python train.py --model="image FSQ autoencoder" --dataset="telescope images of galaxies (Galaxy Zoo DECaLS)" --train_examples=44167 --image_size=64 --crop_scale_min=0.5 --horizontal_flip=true --bottleneck="fsq" --downsampling_factor=8 --encoder_arch="vgg" --encoder_norm="batchnorm" --encoder_activation="relu" --encoder_padding_mode="replicate" --encoder_depths=[2, 2, 2, 2] --encoder_kernel_size=3 --encoder_stem="single" --encoder_widths=[48, 96, 192, 384] --encoder_downsampling="stride" --loss="mse" --latent_channels=4 --decoder_norm="groupnorm" --decoder_activation="relu" --decoder_weight_standardization=false --decoder_padding_mode="reflect" --decoder_widths=[48, 96, 144, 192] --decoder_blocks_per_level=1 --decoder_block="basic" --decoder_dropout=0.1 --decoder_attention=false --decoder_upsampling="pixel_shuffle" --levels=5 --init="kaiming_normal" --residual_init="scaled_by_depth" --optimizer="soap" --beta2=0.99 --lr=0.0034 --beta1=0.95 --shampoo_beta=0.99 --eps=1e-08 --precondition_frequency=50 --max_precond_dim=1024 --merge_dims=true --one_sided=false --adamw_lr_other_params=0.0014 --grad_clip=1.0 --steps=9300 --batch_size=256 --epochs=53.9 --lr_schedule="step" --warmup_steps=930 --weight_decay=0.04 --adamw_weight_decay_other_params=0.01
Rows from block 4 of the encoder of a small image FSQ autoencoder, named by matrix and row number. Each number is 50 + 10 x the weight over its row's rms, rounded and kept within 0 to 99. All counts start at 0.
After each channel's rows are labels from the 100 images, of 14848, where the channel reaches its highest value: "patch colour" is the nearest of a few named colours to the mean colour under the peak. Only what is clearly more common there than usual is listed. The data: telescope images of galaxies (Galaxy Zoo DECaLS).
# conv: 3x3 conv, stride 2 (encoder.blocks.4.conv.weight, 192x96x3x3, each kernel summed), inputs 0-95

conv.128:50 58 48 73 47 41 36 42 49 59 53 49 43 39 51 53 47 46 50 38 52 52 65 48 65 60 58 58 41 41 58 51 75 54 41 38 41 44 62 48 52 61 40 47 73 57 71 51 57 58 43 52 48 38 53 67 43 41 41 36 61 38 65 54 42 49 59 62 58 51 54 60 44 57 53 34 46 42 45 70 63 64 64 52 56 54 60 45 45 44 57 51 56 44 80 32
patch colour: pink

conv.1:30 46 55 42 76 30 58 66 55 54 33 61 40 44 40 55 47 74 42 45 56 55 54 44 48 48 54 56 37 49 50 40 35 56 56 56 51 52 61 37 50 72 72 42 54 49 49 48 57 53 52 62 38 57 57 48 65 70 38 37 46 60 51 34 48 36 39 65 41 36 59 58 41 63 56 46 53 55 57 49 47 45 62 50 51 44 45 37 62 65 53 47 43 54 58 61
patch colour: brown

conv.81:37 47 47 36 55 62 55 51 43 60 55 41 38 50 58 63 51 52 55 62 30 62 48 43 53 51 50 52 76 48 52 48 50 40 64 50 57 45 45 38 30 49 51 48 40 32 63 55 55 47 47 59 47 52 36 47 60 58 59 69 40 50 32 42 46 46 74 49 29 50 55 53 49 33 59 39 41 23 51 43 54 39 50 55 53 45 51 50 60 43 55 71 28 50 36 49
patch colour: brown

conv.119:50 38 38 50 44 39 44 51 31 39 43 50 57 45 60 39 60 43 38 50 57 32 70 54 53 45 55 50 54 39 44 48 49 58 43 46 46 53 52 56 47 63 50 65 49 60 43 39 42 30 48 42 47 49 51 61 57 46 51 62 84 33 72 31 35 51 58 58 51 47 60 55 70 53 46 49 50 55 49 49 49 54 41 75 45 47 61 42 30 51 55 48 29 54 52 37
patch colour: pink

conv.65:59 51 46 50 56 39 44 52 57 47 38 47 62 46 47 55 63 42 59 61 30 60 28 58 54 37 39 49 59 42 53 57 39 54 63 28 48 54 60 59 49 55 61 32 51 54 47 35 53 36 52 35 63 39 38 37 53 57 69 55 70 52 49 61 47 32 49 33 53 48 38 54 40 47 39 55 46 60 28 34 39 59 51 43 46 52 63 40 46 43 64 44 39 36 61 51
patch colour: brown; grey

conv.178:58 63 50 48 57 52 65 52 36 44 70 50 37 64 46 52 56 36 61 55 42 42 31 47 35 47 41 42 55 63 53 43 41 53 34 42 36 45 55 51 47 30 56 48 47 47 48 50 49 57 64 53 50 77 35 42 33 54 43 33 68 39 67 53 58 58 55 59 54 43 35 51 47 45 64 31 47 57 49 45 64 55 57 55 46 44 47 35 49 51 47 41 19 54 55 49
patch colour: brown

conv.4:40 61 38 58 43 65 61 54 59 49 62 49 56 51 55 44 61 46 58 48 39 61 65 50 56 43 75 48 72 64 39 61 53 48 59 50 56 55 62 66 58 40 56 60 56 59 57 54 53 65 50 30 48 72 58 44 43 42 42 48 64 48 53 62 54 52 55 52 36 50 57 65 64 46 59 62 43 43 66 58 75 49 50 50 47 54 45 63 61 59 50 54 65 64 66 35
patch colour: pink; white

conv.175:36 37 44 57 36 55 47 51 50 49 60 30 44 51 58 47 53 44 44 46 56 63 38 53 63 48 51 47 49 56 87 57 46 57 35 30 53 59 20 46 46 48 50 46 56 56 50 50 55 63 33 60 42 46 63 56 42 42 57 55 34 64 30 57 60 57 50 37 53 52 45 53 46 38 50 49 45 53 64 65 51 48 57 42 43 62 62 55 43 55 51 44 45 61 42 25
patch colour: brown; grey

conv.64:41 46 59 52 42 41 55 39 51 39 53 49 61 68 46 53 56 50 35 64 89 46 49 51 60 45 47 47 65 65 69 60 54 34 49 53 46 68 57 56 55 23 49 44 49 49 58 42 56 34 65 45 58 52 69 49 35 49 53 52 65 50 36 37 61 49 53 57 57 54 45 41 46 42 37 49 60 52 50 65 52 60 60 54 45 43 57 52 55 47 55 39 47 46 72 45
patch colour: pink

conv.145:47 45 47 48 56 38 50 35 41 35 51 53 57 52 72 50 33 47 46 67 38 65 50 35 47 59 49 41 45 49 62 43 45 55 60 54 43 40 48 65 34 74 52 51 52 64 55 34 40 50 65 48 68 54 52 59 35 42 43 36 60 57 65 52 64 53 49 60 49 54 50 64 40 40 53 48 37 59 72 61 43 53 62 43 51 58 56 34 63 45 64 69 48 42 51 37
patch colour: pink; grey

conv.95:60 56 59 44 50 59 66 53 30 45 71 62 43 56 36 44 52 54 45 63 63 50 63 45 51 44 23 51 64 45 57 48 26 53 56 66 50 51 54 44 34 51 48 49 69 50 54 61 46 43 55 61 37 32 48 56 47 44 45 57 50 51 30 60 52 47 47 57 36 59 43 58 63 37 55 32 42 46 59 54 70 30 52 44 52 47 55 50 57 64 72 49 58 61 53 49
patch colour: pink

conv.13:41 37 60 49 60 56 46 53 47 49 51 65 60 51 56 52 52 55 45 57 74 52 49 49 55 63 56 42 56 41 38 43 57 48 50 55 43 44 66 56 44 74 55 50 61 44 39 46 37 36 67 66 74 54 58 50 53 26 32 63 58 37 48 53 46 44 45 32 65 60 51 45 38 52 55 55 53 32 44 44 54 59 49 32 46 38 55 49 45 44 58 49 61 26 66 59
patch colour: pink; white

conv.176:44 47 37 54 53 49 50 47 53 49 60 68 40 46 61 49 43 48 59 55 49 51 36 59 43 49 44 50 52 65 59 57 33 56 60 29 43 58 40 55 52 36 51 54 55 36 46 74 65 41 63 35 45 50 64 49 55 29 55 52 51 52 38 56 64 53 52 43 40 51 40 60 70 59 55 45 82 44 54 61 73 37 43 47 61 61 45 38 57 70 40 45 50 51 51 42
patch colour: brown

conv.75:35 47 55 62 55 38 62 65 33 26 40 36 56 49 52 53 35 46 65 48 64 51 66 46 57 42 70 48 46 48 45 53 67 55 43 56 56 50 35 50 50 50 39 42 69 43 62 53 24 65 36 47 45 30 53 62 54 47 51 44 30 29 54 45 48 50 47 46 41 52 41 60 47 43 45 60 55 36 52 55 32 62 34 54 54 59 53 39 52 47 59 54 43 51 47 53
patch colour: brown

conv.91:36 45 64 42 65 71 39 58 44 42 39 64 49 48 41 46 62 45 47 52 48 51 60 45 45 61 36 39 43 52 52 49 74 54 51 58 53 63 51 48 49 36 73 53 51 44 46 49 34 45 54 41 59 49 45 47 56 43 56 75 54 54 56 49 38 36 54 43 66 51 57 40 64 52 37 78 45 52 46 44 52 66 54 33 59 29 72 51 45 53 61 54 65 57 52 49
patch colour: pink

conv.15:27 59 41 50 60 67 53 47 56 67 69 65 64 52 50 51 45 57 57 40 52 53 38 47 48 48 38 53 59 52 57 30 36 43 60 51 52 58 47 52 46 54 52 47 57 31 67 60 37 49 66 54 60 47 35 68 57 56 42 51 66 50 36 63 52 38 59 54 49 51 51 53 63 58 44 67 56 51 35 39 63 58 53 47 45 38 67 65 39 51 55 42 41 55 45 75
patch colour: pink; grey

conv.169:58 54 44 41 59 43 28 61 45 58 37 65 51 41 37 35 31 47 42 51 36 43 60 27 28 57 45 36 56 41 53 50 57 49 56 52 42 32 57 66 57 45 40 43 46 47 57 51 51 45 44 29 56 52 32 54 56 60 48 40 46 61 64 48 52 44 50 51 55 49 52 55 35 59 46 61 45 60 43 41 45 51 49 55 43 55 58 51 74 76 48 64 41 49 28 55
patch colour: brown

conv.49:48 54 58 51 49 53 48 42 52 45 57 47 45 47 69 46 55 49 48 31 68 39 40 52 60 22 37 60 59 34 61 61 63 54 45 55 53 55 74 47 52 51 59 57 43 42 58 62 53 40 46 29 26 51 53 60 43 47 50 62 70 49 62 54 48 49 46 45 59 61 47 45 69 59 64 53 44 47 46 76 53 51 48 40 46 30 58 47 59 44 52 52 45 53 70 37
patch colour: pink; white

conv.101:46 59 39 44 43 40 46 51 39 59 58 49 34 42 47 40 59 40 49 66 49 50 47 60 51 46 36 32 46 50 70 51 29 51 32 39 59 42 56 52 62 28 47 50 38 50 31 40 51 45 43 34 49 51 54 60 40 39 59 56 51 70 42 57 38 71 55 45 35 48 40 71 49 53 36 59 50 64 46 44 47 35 63 61 28 43 54 44 64 51 48 60 49 54 45 50
patch colour: brown

conv.29:47 45 55 60 56 52 51 44 57 58 40 43 46 61 34 49 50 45 37 52 40 57 39 43 46 27 68 52 50 32 52 72 39 38 42 51 55 72 61 63 53 37 48 31 48 43 51 41 59 35 58 37 49 49 47 53 51 35 73 47 52 63 42 49 76 52 60 47 52 57 60 51 41 53 50 53 35 54 48 55 58 41 52 49 37 66 50 59 47 52 77 45 52 31 49 49
patch colour: brown

conv.188:65 60 53 45 53 61 56 40 34 50 38 51 68 47 51 43 58 46 47 60 52 53 62 53 51 46 56 60 62 51 47 58 32 46 53 69 54 54 78 63 53 42 62 48 34 38 57 47 65 62 50 54 71 52 42 56 43 32 52 38 49 63 30 62 39 49 44 55 57 48 43 33 58 52 57 56 31 50 76 51 59 57 66 53 45 61 43 50 55 63 42 36 47 49 56 43
patch colour: pink; white

conv.150:59 60 39 52 57 49 29 48 48 26 50 43 57 45 39 56 39 46 47 66 49 43 51 48 47 55 51 48 53 44 49 56 51 53 31 48 52 57 58 38 55 54 59 49 68 52 56 38 51 51 26 54 52 51 48 51 56 37 58 49 45 61 41 48 27 44 57 44 55 42 57 46 85 50 50 52 43 43 29 52 31 60 57 53 39 84 62 37 46 52 68 48 46 52 46 49
patch colour: pink; grey

conv.109:49 49 47 58 47 54 65 30 38 48 56 65 57 40 56 46 48 49 55 49 53 79 61 45 55 65 52 49 52 70 44 68 42 57 40 52 47 41 59 51 43 73 52 58 55 48 56 45 35 55 62 39 53 65 57 62 42 48 43 38 37 76 41 64 53 53 42 57 59 51 61 58 56 53 69 58 49 38 59 66 52 42 53 69 55 40 28 43 44 43 38 52 56 51 54 43
patch colour: pink; grey

conv.143:45 52 54 55 38 38 51 64 53 52 56 31 49 56 51 47 46 53 43 54 48 49 41 51 50 36 61 43 54 68 37 31 77 33 63 34 50 56 24 52 43 39 57 52 49 48 63 49 46 51 56 38 48 40 54 44 53 38 38 61 74 49 68 48 56 59 40 46 61 61 47 55 48 51 25 67 59 57 38 68 59 59 45 50 50 57 51 49 52 45 57 37 57 52 52 30
patch colour: pink; grey

conv.85:54 43 52 47 64 63 56 52 52 57 40 33 55 49 37 42 57 34 66 34 57 56 59 45 64 55 62 47 47 50 45 38 70 52 45 57 62 38 66 57 39 59 41 55 71 58 50 48 46 39 37 41 49 40 60 65 45 40 49 56 48 49 46 38 48 37 56 62 38 69 42 45 43 57 62 39 70 46 56 26 59 47 54 39 59 39 49 49 39 64 66 63 52 57 61 60
patch colour: brown

conv.40:34 30 41 46 48 46 63 59 25 57 66 33 55 30 40 35 53 58 66 40 55 38 42 55 55 51 40 55 42 54 63 43 45 58 59 41 40 58 69 46 36 41 47 49 37 56 51 58 40 52 47 40 64 57 66 59 46 49 51 41 60 48 47 42 49 53 61 46 61 47 56 35 58 51 71 46 32 57 63 45 43 34 55 69 45 48 35 37 38 55 41 48 51 47 48 46
patch colour: brown