Weights of a small image FSQ autoencoder: 64-pixel images, 53.9 epochs.
Rows from block 1 of the decoder, named by matrix and row number. Rows with one number belong to one channel. Each number is 500 + 50 x the weight over its row's rms, rounded and kept within 0 to 999. All counts start at 0. Numbers have three digits each. After the name is the row's rms in percent of the matrix's.
# convs0: first 3x3 conv (decoder.mid.1.convs.0.weight, 192x192x3x3), inputs 11-21, a 3x3 kernel for each
# convs1: second 3x3 conv (decoder.mid.1.convs.1.weight, 192x192x3x3, transposed), outputs 11-21, a 3x3 kernel for each
convs0.34 100:502603495449417474521467506433486443510478467416520520541413489485612450526460433518501526489560488556535490540402507534577475557507532478444487490579574558551490566581530439502518560484520441528513343621573468468486485522504551428530520528443473520541507559450473434459601446470457351480562536538
convs1.34 098:432510421488495514476512440500553538519527492568456458520647555501465503455553479544519529501436505486448466516527481550506487516438419512471518466548507418513503501465475521425421507484421564551485520557464542479444454440550454525450478553499516579586462398546509532443488531470533621485446491548
convs0.35 073:512535535540481516468409463453493563456469510470487534529496522479447509547494600399478452491511443596507390481433419504543344559400511456502607557561569415583553397492455501554477518609451522544497439537542432473525564500468493475530630455489486522497451496530428508466417481566523496437547576414
convs1.35 065:488528587477509537431529507570568499518466493458368328397490503517487510448483464527492471442444499476572485544521473537457510509474485469466503522452499488513594585500498553473483578508598354434519481473516538494444445519407429428461503474422501518569443502512537540522559595527477575525508478502
convs0.36 102:482479503531449500506533490451482504577501473467541496489423486453407658438526501539487583565479276567500523489478602463478540446518506509498496510496491506521512546447483534444500517476522434554475513383455466453606496441577452482509512472495468525504530460582523465540439526460436486423529538481
convs1.36 101:511464509535464489497501429545577579519504476539470452552502533507468522535502494536480432492461459414396533512466541519447509493443538535562526534513530442445508482477496431480537473421514411393434596498569465510453537565587524499533440533392500534458321524523464571476496421496567494470539545561
convs0.37 102:499476559520499547511508472467539516484456556457451417509454450446358482503475458558514580542401543484519439521523551552594586483482558467486448486479495421514490487546623552536545584476413465507594576516379411506435479468471491524514461511582538469515626496428465442507531608490491498542521561498
convs1.37 094:482530500516530598582490511486407549372418511349501521527477398604433459523445409522501519447551468425469442520496472552535466407466443488488513571609578503533563521524371535525456518416504474585446490482538538565523366420476462490478458493547438576524494473495495476385399523513453532506444397473
convs0.38 115:490516497499399439511450531442514571525498506556475610509477521426561630425533516515557512513423535528504513539542400504608503522520508491468539552490518497464436488438436488574585483517506463557400540471457398525543510499482475513547522503519514451481485498493503541453610473555550354468496574458
convs1.38 119:443476479603586434471562527409539484531446451504557556608509427520521431539458528444511450555528447507464464456514469441505521461426520393588490530503561517532522497562431521476539539461508439511514528539485522532516462392492441481573499543470491516410524451571483512533547360430436555552463525592
convs0.39 076:487443523559519457469445476545560512580509484533517575488467362547438466478467388501589516488391524530498518458590480498552532568524512536459582441401398518476432389498350404471478494496548416475580590564412495547467508510540508471478446453501582503564589489456528460602512482566523408473546510456
convs1.39 083:515512591574541497535505517559496518552459495549568507490548500475484490540554510533572472486464531469458459451515505532508566464527521504508512550525504505570482505432531473491492393453502518538538436500537404557447618590470553536466512532531434498432508529476496525511433441498406454459490511479
convs0.40 094:501481502496494470448534497476450470506586456498428527480586533494436518506570528426523457542495453532466539576513553497493472510524541478531502475437479489634537446500490538532542492502535556435491478457444472541495468527455467476524570559499446518500528480488472513510454509417577521439518444471
convs1.40 107:582472550460396488487438501482494520525448580514481449530573572485567528440424495524453484533493527482556533595452539518575504524478488479461508513492538478538493446427541438379463449482530536594530522561553501424406612489453621575506541529497465486521498517537461443526479528491567567503524572471
convs0.41 083:523539458560563584494515480493485514493565470513478553443452482513413455547483413567460537466524530479345522465554431491519560502522506447462497533565527507542601527451555431428496450414449534484398549495514468510461486534578415535524579505532540555419517498449483476444522510524529533481511566528
convs1.41 074:530418416359493444512456590522469473573492461517490476481495470498466517592426560507577492498469499457470438522507511416495460471460505488468510461490484488509487484437497514585495518474465397438536410442493433496461408320467507431489434485515561593548520462563460542438505538520513526570437478546
convs0.42 107:461509512515429500526542526533503491501513552481540546513457546529593443560516515456510460545485453484500520499466464531495521463477494479567446470493527497498480475465529507564498473495401394591525534433499444548453465519497564482524523438502455511560518516515516477433571413479511466405470522420
convs1.42 139:528621479454456540530411472450493612475491482566434511476484519470470548512471378512544453558523537525468481499606501490608602475438429516550549494432545454402432486466536492426379468515513432597441538551577524464413490485484495442468532574587419534497555422524604431402517533486581449500539500432
convs0.43 086:563507530446475563506578487591603471617513597567561488560566447482528577532576549579624469563442513517447485425484529455568485498477501528547474540576471551505489469397484452520452435581473582487534541562523508414542501484398451510474476461496457492588595476483574481522540446483550628465483496428
convs1.43 104:504535565570584508470442455534567481555457518549503475514537467527508522468541490528428514618554468532462522497543586602456465448517475520484550536502552431519516477487504471490410477528478485481437481573560507552504435618510514488484474504538574548448561543444603446457470504428513490475463536504
convs0.44 099:534494471441446524471477481494518460512460451445485491554474546577580550483426437532440582593592585591420507488492460439422458451480467502510524499463509391422447508581525517515537466530540539495440511534500511439466542464564486517561506549550528569491490552584519444542490523539591460408504583497
convs1.44 100:476521495482574529458547552444455468521487390512548572499523524533462511494520471480595509461495433489470495436475478494579581506404545477504476446438505457563508420491528458456417459424511423412464504548465618494466532535464459542534552463482500470466431402509482513499444551492465528471435566673
convs0.45 103:488463417504514525532541526470457470518390390544509516456444462452462547455524496461573455484508512508486538440494548571564469450487471567505495438513549484502525499487536530524513397455473509482461451557541501474507542483559539474476521508484459441476408640500505453530563476452590477572500559456
convs1.45 113:527427443482541444515541582584483456512539555519516461460579560444410452463531511506573530476478467510468553463483477545627543489565507509552527440541518488490549453487531608394528493510402472463522510490438539419448487530417461493504471550452532544524514377548467502543459389422512569512577536571
convs0.46 102:512556506488496440417490484541498482452435522477382523446464449567589440454465550613420545555487405510489482490508538342445544499549485509453534455501482524520527481461509581425457562475452509475498478524481584448466537484545499409443448534549511488525461489490430576559706579520517609492453501495
convs1.46 096:530561446500537457456466515513510460591556459451538557420542448539530466502530483545468506497536435440434501488474457522448476488434436486489541498526573439526532534459564463504514470526529448541476488462478533547513332413411393519507464461501521471482474512500532501548440464480483480513428434470
convs0.47 108:438506505491485507476525481521448522455527481464482506498528500485554458574548527484481588515560612521547360479505580441475510424544594474521514517473433505514510562510451570483543470486517423543528426490548524570493517519454519484554497425513485515493544595507482459482385463557487559408572500564
convs1.47 118:544517400532460423580437526514473512491518533477527439487482538598520543569489497459516509480334441596433468462506533496631513502503538446501551535478457562498450547450457545546393532390439473647535449454523499528492471467436375550466492493513560485503439405427526473459475492467437486495506515460
convs0.48 103:498507454491426431513564449490540493532475496486465550495515516531560545391525510529520577448578466444522444496501454513480468521544430470475501516546589433489437428506437568432480507416498523548490490548498529473466542494475535408522514513527396501516523470495477471479487490602406459520509494466
convs1.48 042:602497494511517446452506514427445482446416477477546470480547465477422509498481463499468571523429495469526539510509484522523510584493527490563489500424512585494559504456494477544521537521473513533541483580567505477500580469493508624524549519486518556420478574495503482591507511402513551501447516578
convs0.49 108:468498541510512509522560539423470488466528516535586490604580432489573439480485437429481492504536471511525527557503370419505420573470521474471502521571471449434456451443374479476393498583550509466470421411461570585547600592456450449465442456430390423419455463459560515565406478527405473480515524455
convs1.49 114:603490484527498486579515490515516493500501593477566559567574564492514523451537477517431430489450449471550460467519408562512486580568469504526482485503447466512461532528518544533533523482559558601519606568563578546511488475480501527447472470512494463478468407445551514523512513510511502541451511509
convs0.50 126:495450508502668565478448510516486563496527466467573474620570593516441479543568576542438509520586566489399481619457600477472461456431518495625438501449519523580495438489443447477513483505454556501500527513570506442571516466462484520515523534510537608488521496521519549511497513555506613442619455492
convs1.50 131:542405463461530465491488503534470509581521508444489463465487510473587556565469520430504502441402523464472465456557532585598542342391534446488496478536511521610556530460450508471378523522521509545455579546444510397486451442578386531505619541460478487511530466493563447534466479481562482450474546491
convs0.51 117:461492518497444431569555466537531484532497441468504458551456525549545417551481436500410504492473517545546501488434501538509597478462416455547532471560437532449544597482523575548484451566499568506456484572533484472546486457474507476428477521483507554478490503419529513463488576499497487496461453516
convs1.51 118:451428455602561396569461477573533507421545581521502471500535417493506442499465534429443525560537517502493522511501534519513547554582577519496486566491469486487478465484416502503523473358522525497446528389526584601453385470633594554546507474451486477479506546597483478477608501500517528574435536577
convs0.52 106:501528495497405528444550531529487525433486522477474500509511470576538515462458571452563512543566469568346481506508492532466497478525445467481524471524547530511496479476437491467460542502457536633496502491472592480560545500477505454585525472472503493474489623617496567508531517518428383464595571476
convs1.52 105:586474506489570435504432463543596486507400470490464509529530546453462452535493459521505411480502495477530578444444512540459515546456504431462550448518555577516444519476500472449404525521473410335503506533407526432537457549490425469445453452588540541534412368536478533499454509476450517524488490457
convs0.53 112:556446472353435379493443556468510509502519509533562509553515515540502554457453554509461541502493483479486517492528468523490510520525501541536444489491494526471477471504495532478487583483494506539534469481463493546503485419498418481330370349412542616534566413495491516450484442478447476465528437554
convs1.53 131:513386580561426557527448527500410480518481562502456483483408469504473446487505583530527579576525517543537463514480541539535481440539482474448473481468487542540529531537444515452497592527466603501480452529515542489483419438565436559502487632465468554615420543484482421523457440533522507512488450585
convs0.54 102:556545439623496463502476567464551506426562553438486463459474541382505574549548464556466446438470482591516521549585534461451489469468481406479532491497525534446488481600493444561555555514517500484389651536472393453449594503509503487445423457475451491534489562517481498524526513437477544424448466447
convs1.54 111:511555585530543482490449549489500479432482520441414474478485445483427426499455490482425419557557510498417572521468459498557480510443462517521445474491470585506552469432422457407452434437465534521453537540561501588494499446401530508412549482559544515464514432451435562426469453483535498559459562427
convs0.55 109:511451473459516581454490477535462506528507481451457534444508471547562523538577528527510483479563430558508509487469524493509508567506516435610417512516485518550468468516502487469508531547562590603531429524532538496446435503495438451378555462511498521510462519468461491547541488483553523513587443503
convs1.55 119:446507430364589614445404455541512491459558502458476545445443470483500564536553452420440497427561481574505495470446512486550551488634611405465490524470442626590536540483581425502556444492490454496495460399548450475567616590484549520531443445541580534512531556568476546562484511523500496564495543458
convs0.56 096:486510490495440446475539458562493506517402429516450417532511473468494509480551494448545414470499541521510466460500479483520454487529523494482534482501539494483491565554453499466474491460504442503468566687406529382456501461497476400519617528471502487538503466486551519466473533564363485502542541520
convs1.56 047:526478590526452458551496441497448456472473433506492458549486526482520442469395509450487583467591503556441565533516552515565535563548526424511478497459503550565487511552527545528548492481600536514581537502494477521411626615464552587541562509519426500520493443440454544489577534483475522579505543584
convs0.57 070:558505474538531462464497498512428497583517484552528442461454465463534562574602551511428444574435477571456489532529476573505539519543444579435496509513407398413408465403470517488418397545535449582513489543595522495515566530543584481453585480535528540537505469498567508454399510468536552411481587537
convs1.57 072:489489624514443523456413521485454411483470457509480532547496529487541459546507394435505541546416468507568501495512481542414510545489482584504587473434598442459527491387425460517607513475490535520500533564471606529417481479417521435450595420431582439516504569506448479476480422490532442486511467570
convs0.58 093:490479511535471539398467497434565444573429455459560417471532536524443391544464458478477428545464463460410512481459518482505516497529485579489466503480493543525565477483485536499513504609505567469436596579350495494464604495498514519414521525491546541499543526534502492435380376604505465391511560394
convs1.58 103:508514581510461504455481470532447477455464457435437493477445391515498459432571512527511408538482513474454497556413554572473481518507422507477538573487561510463529530451470512457556531465610442502487422517596452546516427522455484624542455488469487464542461496439436528545383565550430498540455515523
convs0.59 141:537475454498657527518539475497532558491509439513493447471470473510424488487474530521501500488532468439581464495482551464509453514415512486576515525512563522529487551521539493487419493419483530443545564485518504413565562470502489469468493503485476548512498479491473519476518468463465518494537540580
convs1.59 112:519459533441473526471508480522455511509445479437508477497548380544531538516545545476525579525418531510394437471488544517542500469497546466451470439530474511497536495534474514459440578546546526572425494452421507442484492555547457487515514577496539455460500438486550510556458528530416478499534456576
convs0.60 095:566509485546572542561506448457441494445506495443523565394506457374488373559625471599492486385503437478480494450445562532445502377427441483478501475430502471476554562540610553578519576430583434493441479463522411562468553510512472474482469310437532456512522517521562485498574469550502555524641521521
convs1.60 087:522519447385451460509439476432539488543487484449460475531533509592533519503455547484528480608571548497548472504475530540493439554502496477527544501463496403521531487534512497513498418457509536523563461530521559502544481570487584572546508485435481561468460501385445508423459488457457475547443430550
convs0.61 117:535500516531491474382464548530529493490549411541557539540547555477514530488440486539461557520460511485609502493458548571547344551414619477466439555581544477463409510525518474423513537513446487526453477494570561482523471488533426513525581488493402518464569520585501480533533488486519504461544385459
convs1.61 141:481577480443435569462365488405573388535525502568601499461543504569492446488453540521566512486542475480524451484549493481399421431605555542541502466484544458497502544400426418576375613414643532518523505354385474521548450434413491578633564491553554457510461503512479464547526437552627570496509530445
convs0.62 076:459480513515474538466446406503539552485525463528480476573565571508483518534502524495437510556501508560573473577470529549533621465542493510552545423473534515511504561564533556505523512499499537501479537439452605526481530447478518560503532525583439513426494496506565485569530491440468355499481466591
convs1.62 068:518517578498484501451533561501446505541525561648539616467470489465525471475582563478497475487537526564499499469481502535426448537501386505484427536519549512514453660526507514479527421547533548517399612493488553462467469399557500390470613485522453517482472509530542458568416489566570526473527504427
convs0.63 104:442507465572472468466525477546525502488502486478516515543451529522515594494440496435418541498440566534438517472428484502530522534517474512545546506551363507509519465501474489475426530518502484497560527472535498575510464458530508462563541486522512546530478490491520465479380588551521408551551451492
convs1.63 087:504457555516417399530519519485383365451433495468512491471494469506534496464502469462524432462593532514576462544532514560576506549468521545440385555470448490550547347501573538574466505540486517468599471533472499527522529532397499576462537500502502520535512541520467461485522591555489439558471511511
convs0.64 098:438532498571608460490483430474503555449501456509487510488504472533541511474562446433454472394794495489454507496462469523555539514494512449544470540490555531515487458552515488543469516573465484521545479492533528547452517451535485546475513508532465450520512554532501561491575474450485359500549503532
convs1.64 110:502492516511444477514404493485483477422424604512430438506441593616473476598447494497537436586405555498542527498491567521569516562495491487499497513468502463534481491417565444475485539524511476454536556410488549448427476531503518438472451533457472443520470381459483444428493438509517441452551560493
convs0.65 073:493436494465478431359447438507452492549504461547547444571507398431485487503506538516448487529506463488569479488409473480515438484514559486499573560476457545523525340397393480526495573546525601457448542483458464531549456398472515434466528459590449515482494490442496529444515543519574576464394558481
convs1.65 079:483512559393439421397347439435544526466427463447458487560533435576443513512444517430424477549580464553692448520597449570519482516577494450434452568470438481555403540545513468499510511551563509439493503470507595523445313455560473458474441510541500417457510534538526498511506493515466455561505472504